Weights of a small image autoencoder.
Model: 64-pixel images, encoder widths [80, 160], decoder norm batchnorm, decoder widths [32, 64, 96, 128].
Rows from block 4 of the encoder of a small image autoencoder, named by matrix and row number. Rows with one number belong to one neuron. Each number is 50 + 10 x the weight over its row's rms, rounded and kept within 0 to 99. All counts start at 0.
After each neuron's rows are labels from the 100 images, of 14976, where the neuron reaches its highest value: "top examples" is what is common among them. Only what is clearly more common there than usual is listed. The data: microscope photos of single blood and bone marrow cells. In brackets: how many of the 100, against the usual share in percent.
# fc1: MLP up (encoder.blocks.4.mlp.fc1.weight, 320x80), inputs 0-79
# fc2: MLP down (encoder.blocks.4.mlp.fc2.weight, 80x320, transposed), outputs 0-79

fc1.14:46 64 63 70 49 62 55 48 55 54 59 53 53 58 61 52 58 48 42 45 64 54 43 44 44 33 57 35 44 57 60 53 45 43 46 25 49 40 70 47 41 50 38 52 41 41 55 58 35 43 51 52 46 54 52 37 45 45 39 51 58 11 49 40 27 41 45 37 60 40 63 53 48 58 49 50 54 40 61 53
fc2.14:53 42 36 46 41 49 55 39 55 52 53 58 67 52 69 50 51 50 56 51 49 43 50 46 47 66 50 57 43 55 39 41 43 48 41 52 53 50 69 63 35 13 54 42 54 28 55 60 63 54 46 37 52 45 56 48 48 62 51 50 56 55 67 55 56 49 70 62 51 75 60 60 62 63 59 50 35 53 53 40
top examples: cell type: segmented neutrophil (54 vs 20); smear: peripheral blood (37 vs 16.2)

fc1.273:38 38 57 57 47 61 53 83 60 48 52 40 48 57 50 49 62 61 34 54 54 56 60 56 51 23 57 50 41 59 57 60 63 69 42 34 52 47 52 57 54 49 54 72 49 45 56 61 52 51 57 56 49 56 50 45 46 48 41 58 57 32 59 54 20 50 58 56 61 43 53 38 57 48 60 46 69 45 42 52
fc2.273:48 46 49 43 61 48 51 53 65 49 33 59 40 41 52 61 44 46 57 41 40 49 67 53 68 64 62 44 55 54 52 63 43 53 48 57 49 51 65 37 30 46 56 29 53 53 56 61 70 53 38 44 66 47 54 60 52 31 53 74 53 73 52 62 71 44 54 51 40 57 46 48 40 64 40 58 56 56 52 46
top examples: smear: peripheral blood (43 vs 16.2)

fc1.230:47 46 36 50 42 80 61 52 52 60 55 60 52 51 59 50 42 47 66 57 40 43 52 63 50 17 59 51 44 52 41 56 57 43 67 65 50 56 68 43 52 26 51 58 30 61 41 38 46 48 48 51 48 52 52 37 49 53 52 48 46 35 69 42 43 56 51 42 38 50 51 39 35 48 56 59 53 51 35 45
fc2.230:44 42 56 47 73 43 60 59 54 47 49 57 55 39 57 47 45 57 57 49 50 47 44 56 43 68 53 36 47 52 66 41 45 45 58 61 53 38 42 49 52 45 55 40 43 56 41 66 43 69 57 39 64 47 46 50 48 56 63 83 57 68 49 53 64 76 56 37 40 44 65 39 45 69 65 50 48 49 57 51
top examples: cell type: promyelocyte (25 vs 6.4)

fc1.250:50 43 43 53 39 55 49 57 78 54 55 44 49 63 50 57 58 42 64 58 46 70 51 57 56 35 32 55 66 67 59 38 55 56 41 50 60 55 69 49 49 48 49 56 55 59 54 38 39 52 39 60 51 62 45 43 61 49 50 43 88 44 60 52 36 68 62 51 46 48 44 43 40 54 46 50 61 45 57 53
fc2.250:39 45 44 21 60 56 66 48 44 43 49 52 67 43 29 57 43 40 45 50 50 46 45 51 52 50 64 35 65 44 41 49 43 46 38 46 47 52 51 48 45 51 67 45 58 86 42 56 31 55 59 60 42 45 50 56 48 47 33 58 52 55 60 50 46 54 56 52 59 56 49 66 42 47 76 53 48 40 40 51
top examples: smear: peripheral blood (54 vs 16.2)

fc1.8:47 63 50 53 33 63 46 82 50 55 42 61 46 18 57 51 60 39 46 68 61 52 52 48 30 39 49 47 56 45 36 45 56 42 73 44 44 60 56 58 67 42 53 61 66 55 48 31 42 39 45 60 46 52 43 42 66 56 45 50 50 47 58 51 44 53 47 49 35 47 47 41 46 38 55 51 57 46 41 44
fc2.8:44 38 59 43 65 49 42 54 49 71 77 58 59 66 40 62 53 46 45 62 52 42 42 58 56 57 35 43 47 44 68 57 28 46 58 74 59 50 60 41 32 48 63 39 43 40 49 64 52 57 44 44 58 44 54 51 59 39 63 59 59 62 48 63 52 64 49 57 38 52 61 44 44 55 50 65 38 47 48 53
top examples: cell type: blast (28 vs 6.1)

fc1.74:40 64 43 42 50 37 66 36 43 40 56 54 51 48 56 56 58 44 50 50 50 33 62 58 56 51 49 49 51 43 34 45 48 49 36 49 45 43 55 66 41 45 46 55 40 58 64 51 66 44 44 60 30 59 62 70 65 59 55 42 51 46 47 57 45 50 61 35 58 61 61 71 39 29 55 65 30 53 57 30
fc2.74:48 39 68 56 70 51 72 37 45 40 36 45 44 55 64 65 46 48 56 63 55 53 48 48 68 50 79 54 58 39 42 48 48 51 61 56 34 62 49 34 53 41 53 39 50 46 50 45 49 41 55 41 23 43 53 50 55 49 43 36 48 42 46 36 51 43 62 58 47 61 55 57 48 55 43 31 57 44 51 66
top examples: cell type: segmented neutrophil (53 vs 20); smear: peripheral blood (49 vs 16.2)

fc1.138:55 39 58 47 48 60 51 36 54 52 61 56 49 38 53 53 22 48 56 45 46 49 48 51 54 61 53 49 37 44 57 51 55 65 61 59 48 68 51 43 61 56 47 85 37 59 44 43 50 67 46 48 60 51 45 53 66 48 65 36 53 49 61 41 23 52 47 36 25 59 50 49 48 47 52 47 46 57 48 65
fc2.138:56 51 56 44 59 44 52 59 64 61 65 45 41 48 43 56 43 45 54 39 69 59 58 63 57 64 57 38 30 28 48 51 66 58 42 43 49 45 63 50 53 40 51 57 26 64 67 66 49 54 59 45 56 48 54 47 49 51 58 46 47 66 55 54 74 69 40 52 37 56 50 32 55 44 43 56 56 64 47 56
top examples: cell type: promyelocyte (25 vs 6.4)

fc1.236:33 63 41 56 30 55 53 53 44 55 50 62 56 71 52 41 53 54 52 52 72 74 63 58 63 49 61 53 60 58 49 62 48 47 34 49 38 58 56 67 46 52 53 56 52 55 51 50 50 58 49 52 39 42 53 36 78 49 61 46 61 32 63 40 49 45 45 33 35 52 43 55 52 46 54 52 67 66 43 43
fc2.236:46 48 60 16 55 53 52 45 53 54 47 40 87 44 47 52 46 49 47 52 46 39 38 48 54 48 56 37 58 55 51 41 50 50 45 50 44 48 53 41 50 45 54 49 52 92 51 51 31 56 69 50 47 61 62 42 43 50 30 53 48 56 53 49 50 69 55 50 55 47 44 57 47 56 60 49 56 44 52 45
top examples: cell type: segmented neutrophil (64 vs 20); smear: peripheral blood (63 vs 16.2)

fc1.105:63 51 58 44 28 48 42 58 54 53 42 45 45 32 63 46 39 50 48 58 54 67 41 52 39 50 40 59 33 44 42 50 51 38 49 56 59 38 44 55 45 31 51 35 50 54 51 39 65 53 66 68 49 46 61 43 71 53 48 52 39 59 59 49 40 64 45 57 47 51 53 69 74 53 67 41 45 56 34 34
fc2.105:61 49 45 39 48 41 35 66 36 67 54 32 47 61 45 50 48 38 41 57 46 49 37 44 47 41 46 43 54 52 14 35 39 46 52 60 42 62 45 37 32 41 54 48 46 60 43 39 54 62 53 33 54 44 48 42 63 46 47 50 44 36 29 49 44 41 45 52 47 52 36 51 71 46 42 41 58 54 59 60
top examples: cell type: proerythroblast (25 vs 1.5)

fc1.39:55 62 50 54 34 42 62 59 58 49 44 46 49 36 58 48 31 51 55 58 27 48 49 52 45 00 47 41 51 46 52 58 55 62 65 40 45 65 36 57 49 44 54 58 45 58 49 59 50 62 59 51 54 42 51 59 61 46 43 55 49 41 45 50 55 51 51 63 43 47 54 70 67 47 45 50 48 56 43 40
fc2.39:57 43 68 45 38 47 52 44 70 61 54 49 51 56 41 55 32 53 55 47 59 65 60 45 40 53 64 34 50 60 56 47 43 45 47 55 53 49 24 53 37 50 63 54 44 59 43 50 48 68 34 51 44 64 48 58 51 50 50 51 51 64 46 47 81 64 62 59 33 44 62 26 60 40 55 47 46 58 47 57
top examples: cell type: promyelocyte (29 vs 6.4)

fc1.302:39 60 48 68 51 44 69 48 52 61 47 63 47 61 41 49 53 40 28 37 48 45 53 54 51 41 42 29 50 42 33 43 49 47 57 57 41 51 58 66 44 34 44 49 38 43 46 57 45 51 40 68 45 56 42 53 56 56 38 51 49 25 42 60 48 47 66 56 81 46 46 43 53 59 50 66 45 54 66 41
fc2.302:43 36 38 54 52 63 68 44 50 65 39 57 41 49 49 55 47 38 48 43 52 36 49 61 55 67 59 54 54 47 72 52 77 48 50 45 60 60 68 48 50 26 33 50 50 48 64 40 50 65 31 65 44 58 56 52 51 44 60 43 50 56 48 43 53 47 59 64 49 74 63 42 54 62 53 51 50 49 59 42
top examples: cell type: segmented neutrophil (68 vs 20); smear: peripheral blood (48 vs 16.2)

fc1.271:50 54 60 31 64 53 50 44 51 62 42 54 53 56 48 60 28 51 36 56 44 56 46 58 27 50 41 44 45 42 57 65 43 55 50 46 64 44 35 49 55 54 63 29 51 40 38 67 52 42 46 32 53 51 57 42 45 53 41 52 39 62 32 64 56 65 43 55 71 48 64 52 37 52 70 56 39 61 52 48
fc2.271:58 44 44 64 45 34 56 47 48 59 59 55 26 43 49 40 57 52 73 58 53 43 58 54 49 65 44 75 41 54 52 46 50 51 51 54 50 52 50 45 50 63 46 68 41 19 56 57 55 45 27 56 47 46 50 61 55 37 63 42 50 44 62 44 43 24 43 50 60 68 53 45 45 39 39 47 52 53 54 54
top examples: cell type: segmented neutrophil (61 vs 20); smear: peripheral blood (50 vs 16.2)

fc1.28:38 53 45 50 48 67 60 49 47 71 42 57 63 53 44 53 50 40 48 53 44 42 40 61 50 42 75 40 33 37 47 54 50 30 37 59 50 68 57 66 26 35 47 43 35 55 50 47 48 32 46 58 45 44 44 36 53 48 47 44 48 32 51 44 44 51 48 39 38 44 55 29 45 51 44 50 56 47 31 40
fc2.28:47 44 67 24 67 57 57 44 44 60 55 59 80 42 45 35 51 66 52 56 43 44 39 46 49 56 51 53 54 38 54 39 61 44 52 60 61 44 48 34 45 29 55 38 47 71 51 46 21 58 59 44 54 53 69 42 58 50 43 55 52 50 52 45 54 54 64 54 57 53 47 45 52 43 67 46 42 43 49 42
top examples: cell type: erythroblast (38 vs 14.3)

fc1.193:49 39 57 60 61 50 22 58 41 63 40 48 51 61 68 48 52 42 55 56 61 58 57 46 64 62 54 50 46 64 36 57 58 40 57 45 52 45 38 53 32 38 59 45 34 52 64 46 46 47 52 67 51 60 43 73 53 51 51 73 43 62 51 58 52 41 46 62 55 43 50 71 51 51 52 45 28 58 37 51
fc2.193:55 63 54 41 27 59 31 50 38 53 64 35 66 37 33 55 57 48 50 56 43 57 44 43 76 54 61 49 42 64 48 52 51 42 64 42 40 53 47 37 46 44 47 58 41 44 48 39 58 33 61 37 52 47 59 31 46 63 50 44 48 42 56 64 55 54 54 60 53 44 48 64 57 37 59 48 68 42 69 50
top examples: smear: peripheral blood (37 vs 16.2)

fc1.134:54 24 62 52 51 60 52 48 71 51 49 36 65 50 64 38 54 43 51 69 46 63 45 50 57 47 58 54 47 58 48 47 44 39 40 46 59 65 58 33 50 51 61 43 64 50 62 55 43 52 42 49 51 46 47 40 51 62 40 27 68 43 73 46 58 50 47 51 38 39 47 32 47 50 53 36 71 32 50 51
fc2.134:52 53 45 31 34 37 76 51 55 53 56 61 48 43 32 66 52 46 49 47 47 51 59 49 42 41 63 46 58 60 47 60 43 54 63 58 51 37 47 56 48 41 57 49 58 55 33 57 45 40 54 41 55 34 55 58 48 41 51 81 45 66 49 69 40 55 56 69 41 33 65 46 51 51 60 64 61 50 57 51
top examples: smear: peripheral blood (51 vs 16.2); cell type: segmented neutrophil (43 vs 20)

fc1.288:48 60 58 65 26 51 44 48 74 52 57 62 53 56 55 40 44 56 45 40 44 68 51 31 44 55 53 55 48 39 44 54 46 48 50 47 46 65 52 33 53 45 51 53 64 35 55 50 55 51 59 54 55 40 46 46 49 52 50 57 45 46 60 36 51 46 62 24 46 54 44 63 84 56 52 54 75 41 37 46
fc2.288:49 43 54 42 62 51 34 42 59 63 51 42 49 55 45 44 38 49 44 52 53 40 46 49 59 43 40 49 40 59 27 50 30 46 43 50 43 38 52 55 45 41 55 52 33 54 33 41 58 55 62 26 45 45 43 48 50 54 37 51 51 53 30 54 62 66 47 22 44 65 30 67 56 33 46 56 62 51 49 42
top examples: cell type: promyelocyte (28 vs 6.4)

fc1.281:57 45 67 42 56 38 61 40 67 56 37 51 41 41 57 48 16 43 44 53 37 61 50 61 46 67 45 57 51 57 48 62 39 49 41 45 41 57 61 68 54 57 42 42 51 43 50 57 33 58 49 32 58 56 49 35 46 44 65 67 48 35 38 59 52 54 49 46 54 51 39 47 68 52 61 45 48 33 53 42
fc2.281:56 38 42 41 63 27 48 63 51 57 54 63 54 49 56 42 58 52 59 54 37 35 56 68 34 51 35 53 57 45 59 60 63 50 40 57 55 51 55 59 70 47 43 55 51 40 70 80 45 41 57 55 40 47 47 51 39 48 41 51 41 46 74 43 36 48 53 47 67 58 60 45 45 47 54 52 42 48 41 33
top examples: cell type: segmented neutrophil (42 vs 20)