A small image autoencoder, trained from scratch.
Model: 3.8M parameters, 64-pixel images, encoder arch convnext_v2, encoder norm layernorm, encoder activation gelu, encoder patch size [4, 4], encoder depths [6, 6], encoder widths [80, 160], decoder norm batchnorm, decoder activation silu, decoder widths [32, 64, 96, 128].
Rows from block 4 of the encoder of a small image autoencoder, named by matrix and row number. Rows with one number belong to one neuron. Each number is 500 + 40 x the weight over its row's rms, rounded and kept within 0 to 999. All counts start at 0. Numbers have three digits each. After the name is the row's rms in percent of the matrix's.
After each neuron's rows are labels from the 100 images, of 14976, where the neuron reaches its highest value: "top examples" is what is common among them; "patch colour" is the nearest of a few named colours to the mean colour under the peak. Only what is clearly more common there than usual is listed. The data: microscope photos of single blood and bone marrow cells.
# fc1: MLP up (encoder.blocks.4.mlp.fc1.weight, 320x80), inputs 0-79
# fc2: MLP down (encoder.blocks.4.mlp.fc2.weight, 80x320, transposed), outputs 0-79

fc1.21 125:503512486510530528498507525457498472454496498476520490476516503520485517466478479431416517466490562437415602503493467597549455470510552473475469517528468457496577535460499577509553436552523542509561526544492432508449468534509539490526517422
fc2.21 120:535472527521528457506455515497477514434501608504445510552508530461472540547500545536430481413540561478495501548509454492604560475515512477500449502445461535485480511464546485474447500453522459491432530545496561501447499503409450498538475505
top examples: cell type: segmented neutrophil
patch colour: purple

fc1.78 116:467480496577518537462487457492499500488453474531520482495616519485499512565482492555518489510433527600474334476456523543511469510471498513509524456530511514543456478511468523489509433539521472476490545528532510487508547534528444459568549509
fc2.78 104:490453481456409439447478436491469547454532516539516480423457413528528526495507534539465468572447475504499480481533443496423612488498490553521461588467497517517550485467460512534510533480542522521492528498466472574481518507517478498549450518
top examples: smear: peripheral blood
patch colour: purple

fc1.48 077:515513478484435485477505437471475497557539434530532523499462533459571543536479447542541507473494539554505565472491433493550571491562524472467517511530490439500499510511547383498549488518484507495487572536535546516552497490412483512581558463
fc2.48 066:458488479453505546491512461503456488551478482484521394537450462500422528504550456523495449517507449487525542488475420433449506547546476521408458400512477564511558452452541499588507511542468526498534474503516453486525501473489540494448473510
top examples: smear: peripheral blood
patch colour: white

fc1.170 065:487499615450469432452498458517448470575458484484489531518456469461491447534500495516432486497577478476448467516484413516462528480471541472494483476505511505519489459536548523542490449479513492486549462478515498543522631476394472478472516503
fc2.170 045:512472540367493516485483502485502452657473471514485487487476503441493507494493518459530518508498465504472491496502475457525502547489532653468515394521498472497506548464478505449509494518517465513535475522530418490485476522537474491470517474
top examples: cell type: segmented neutrophil
patch colour: white

fc1.244 132:424541472520536546484490396484518492529540484502490480518506527523459472480543455468509507551529499475545569497507456480463550545501443491532622460510475409514543505468491588503493542512576495515574530495476538435499512489494413498535462519
fc2.244 128:541508532506463477600490485539526481524499462541472463512479463485522458559496503499421509398460515488516481500496497534548582505537477493532490534476486551500487540510506453484439502444386479519526529489507546375490465464413556532504488478
top examples: cell type: segmented neutrophil; smear: peripheral blood
patch colour: white

fc1.282 123:474556522435496471384515490503537521580549488549476560488509491521507504533485500480512522488484528481549445520473421450497550482565448537570531488470488487487491438512520384499568469559484527490489551510523548465489533542418538458511533489
fc2.282 113:504490503578451550381543473526532474530497479445506464472470489517472536482504484474492521519468430480535505588534512511421524426509518482458476509526516557504616440437474503568472479504539489504471548478462423488526471451470455533499481520
top examples: smear: peripheral blood; cell type: segmented neutrophil
patch colour: white

fc1.319 080:481504489411513448529493479500461488584501486514536546479476505468494434534439481561441469499488558474449566513480413542462469496540491524480505516522495495489525543481452455461515432500518535467524561430567472493495616508417519463513509450
fc2.319 068:526504560436537514495414468525475428595491516489456544490468535474503529504522500418497525496482422501449430507531501488526553443509497566497555409477510554451528567490464468433439481468504448480508501536509490454488500457498433508446486532
top examples: smear: peripheral blood
patch colour: white

fc1.24 054:497487479489475511458416530474474512575494502492419501446498518505511523451443480520514523467513468456496446502461462494543522473429500432541490464449490494517507434524415483435477394522427522493500474456541489519559468491623492480456466487
fc2.24 043:490510466572493473472511506494502514335521530484558510555559480548514485493534512591485539490493457459489524478507485501503489521502502359474498592470439458464510487534539482568462489452478504450461489506498539518500538454485487509537497499
top examples: cell type: segmented neutrophil; smear: peripheral blood
patch colour: pink

fc1.192 078:528424551454521476526486511437514525474553537498554465568439502537503558513513458520546557560522540515436511587510485502502504466505555487542527455510477515520562509420505468474503519467548501457571481566425534470563528528507441541513489574
fc2.192 058:455563450437587464561530436467556460525530372425474429527514487527446497462506527465552449504484517470494503484541454470486487567476530522483555465488507588469490504507509522539495475501487544472473505538513549553578499509489534507500474466
top examples: smear: peripheral blood
patch colour: pink

fc1.5 097:600411500454467489549454393569442484539544511489503514492444492484497464479458432534459482574424504528455593507534486488479520496446492546504524506484509432535487532491506475504504477459521476499490450478526510527520584497464500444566495480
fc2.5 108:499496434525471436497480460547473524492476526457453427524439502478480509545522464545470467444558486475506503447459487482442517501529483569389418400464407502481573492443539502524475512470498484503489503487505462445461463500454518497454470529
top examples: smear: peripheral blood
patch colour: white

fc1.111 095:456560511557547517512460454574484532500550488523464487493527510563538555465479567401485499440527503478489411476506590455407431552511515481525523506461465481517490511452470528500518499407523491461551478491515506530496465496517499571495482433
fc2.111 095:514441488470439465591465471600528559558456495468496497535480452487468538491540557558462481577486486517558507482490549493492495510493454533491452528508518468538512503491495476526525470554510478498492536566495568467569516568540572451469591548
top examples: cell type: segmented neutrophil; smear: peripheral blood
patch colour: blue

fc1.15 106:438468456471567518494543504537497520429462522514542491494560503537536552499541482390468477415495538485458514478492512518514533572508557524526456527440489492495491500451582446528480558572516530491511456533464502499465409509532446543460447462
fc2.15 104:441578502531521526541516526566548549568486496536446523552515493517479548590460532554515482569489489460452524496497556430476537481483480497477556492425448436550583486509553438499504482499554525518514538509501458515493481548526555483483578527
top examples: smear: peripheral blood
patch colour: pink

fc1.253 122:457476541549453530497506537523488510431519498483447482476485437531543514520513560431491470528477550472468460465500582511500598516500586507514489455476466461523483478499482470483474562525602566517491470558500480482486436512481464608476460439
fc2.253 136:488538512495439555546463501493521510490470490496528458450478463548561515530508547506567538593427482459552504516446523423489524443474498507497490440443507461550583460496490458507608508484510521493489530507481453452570474534521583512445478537
top examples: smear: peripheral blood
patch colour: pink

fc1.65 097:528473509585536558498492569444462501449526513563516483495436539555504533549458447612495444526494533489476480464457516521518463505452496452422501515521464533531490504498514581558493433476508513464515454505456536523588493484540517533536504423
fc2.65 098:472472543506508505518515497458511441447495497453493504513570527513474443458537537528535521477459546497503505464534448524495545553489515472515522542376527437482589530472517509517477488452472456469525486567517510522506490552343489490575525519
top examples: cell type: segmented neutrophil
patch colour: purple

fc1.12 098:534484415491512564556458470518536543520509490528514513524531468466513577490513494485503523474470526479446491473517510474491499505497533534464489506464568490491493603419585525432468553543590511483541492499433487520442376472521490521530559510
fc2.12 089:500516407495595426574518474502502576521491537515481447565466506474542528505481558499555483597479524529444479514505466469509542504463520523543501484461481484556496494546554484534585477540545472479480550524449484520451499592506555496464500530
top examples: cell type: segmented neutrophil; smear: peripheral blood
patch colour: pink

fc1.264 056:442484413485391561471496503442487544546546503503503503499511601554509493534510471498540530494507472457445514500486539573493485471465480504526492507489536515420444478488578500540463539463546456517462442408425506496482552472498504552516519464
fc2.264 045:479521543365518499504484496511499467656489529475471499496521498447457494501479492439548507495460507502458498490493528487496482456511515652534508412512578481479529528472490507416513509510514498508554510486512485450509500526513485515476525459
top examples: cell type: segmented neutrophil
patch colour: black; blue

fc1.198 120:501429509508462548615490531424492449471546497463429488473459489438501530516500527520501538563481415436468501506488556577496510488443498473501562471505494489502527501504467422540498589449528492558478432496475504528454578535509511516496512477
fc2.198 113:497514486567522455467522472449467522469443551481540485512542482509542528486439492516534471573506544441463538500493603476522437468501550492528485479474519476490460473493503486462596524495489525450478452505485511564512418589602506464473421481
top examples: cell type: segmented neutrophil; smear: peripheral blood
patch colour: purple; blue

fc1.209 102:488522533491503532492486526561519513492490571463527509454524464504491513475523520589475519515570443534465395479506458475511545610464451560441604503486466387538522464523536543484461488508468546523512463519524505493489488453515482454553512510
fc2.209 112:568464448517469395517483557558539525501475435503497509522478474504541531470455528489536518543497584504497524478492517563467542470499508539603599490484471510462521513536497468530488485517549431447438513471528517463464549464482585547486537545
top examples: cell type: segmented neutrophil; smear: peripheral blood
patch colour: purple

fc1.0 145:492518520494532540472487549562447483480533500552518506472371573457517480495481519527479521609461503457466479525540549518457539485471346477473514497506490557515508495504500485506494495507491463501425458512442442539519425473521533524504487508
fc2.0 162:522511489522557513477498533492535415476481464441549487509605539534477490424506560487583495480453526457444496479517523492532345472479577469455502535469514478491503511451476502536472525496496470495531422532504525524462467448473520486494562502
top examples: cell type: segmented neutrophil
patch colour: purple

fc1.251 067:402511469555413506515457520491459531549550460465535471514501525520547539540513551490478470505538489460437526454496538538476516467443502513513480501504492512460460456427540499515470551385579467512483468440409488552498486452489503554479441492
fc2.251 045:494502570380521542517472512520494476654471471501480486474513493461487475500503513449536543512474484490484500507494516481507477486484525667498521402505527488485533551470472511416541499525513493528570522497497526470526488514537499512472508481
top examples: cell type: segmented neutrophil
patch colour: black; blue

fc1.249 097:416436560456512454508523546531517507524485483485540411520487529527495533501500517461466495438449549487486522513479543502450547482476494498508511518487489574467563579502507601462469521472496540516529473487543559508542413490555429566414475495
fc2.249 099:463508578465492545546496477497536486428505445551518447571562505455489504552559561519473570512534432522530522550511472471508485542451507499499526451486458447501415488503509479507441525526522538453491521500514565562502535547581464442482583494
top examples: cell type: segmented neutrophil; smear: peripheral blood
patch colour: purple; blue

fc1.237 126:575505503555527511539451566427528450488460500473421468454486484558540489503470475515502512446458455479488576484500520568534461503409474487431544464563491537472528519499542514553467552447490564427513497466496518496520484516512524518439509407
fc2.237 137:401467521454530517546420488454475494395477583509535495532496520529487501510503518545568463567563559500501494528527526504556439471520504483530512514458526491457442513540510485474469502427499472437451510536478519515532443534498560547587474459
top examples: cell type: segmented neutrophil; smear: peripheral blood
patch colour: purple

fc1.45 124:501506482509553504463532496517488471545529608520532528494508478582518527500469520564458493421533575472478496478487519577470382505504521510527516469448484464468575511521452504489520496467464556523476459568520486503451584519455498472484560424
fc2.45 114:539470422515393484503511499491523518494484521519463513510473540502447532541493586488461506468515603498518448528510490534503404440568503499597453487506487534445508526435487483498496502551569483482464551593505515539498581510471502501474516512
top examples: cell type: segmented neutrophil
patch colour: purple

fc1.75 106:487549452511472574557509522457504489550512436483504448467505499437504550501513433535552502607410493524475542482559498543478561450524543527475453478476546529508527516529533529471501506498501511500445546486551486498434561498531472560464488610
fc2.75 098:484477544521616550466470470387445507501518578466493497530465525487509535498514491482567465518490509522471488509485463499549541501437559495457481512563477469498404466519520557495497556509475470487445449460477537576473509522583456443532497487
top examples: cell type: segmented neutrophil
patch colour: pink

fc1.203 129:600457468478449576453493484538492530472448532524478468499495490512431442572516454559514525540414557476443617547555528507495453499480472539563516458514556549477473477492468448481455494542484484511506490511472491521520547516540525529455459522
fc2.203 134:451501507446631466550509492480527510514506430556528476564546485514483447481494478494471516417423460511456493478481526475469483482559521477421486513517519488542415481545491513488479482460485522541553459420428471491472474461472438507539446460
top examples: smear: peripheral blood
patch colour: pink

fc1.175 128:545498502556514493430480502442510482460485537564449529470489486483493555504511487473482502419488544492486422456480480576520435487500494483512507520512482548449547509524591574503524520464529547524574529506483453520530455445543551386546438467
fc2.175 128:497486500506487466456559482529431500454474505526463445432511511502458460512439587546491523528499453498493510538553487462485468460546482520552396567426475453473517462472539479468422446502450480475415533513509527494524482540432449496532570513
top examples: cell type: segmented neutrophil
patch colour: purple

fc1.51 112:477460518492436527365453526516481522519496461531503555512574490564495493571537506605466439495486442467474564509531507466515495508534481446491554506507534465455487489516444476449466523559526532507504510505437544502450593494505464485523451527
fc2.51 109:509429515505511444497539501510450544476526421577511506550501482478506493454545465451443476443435498469428490502485529503416497503573534504590512529450478528559475525441479546463491507493552477531515431465444520503497508481465453545536406460
top examples: cell type: segmented neutrophil
patch colour: pink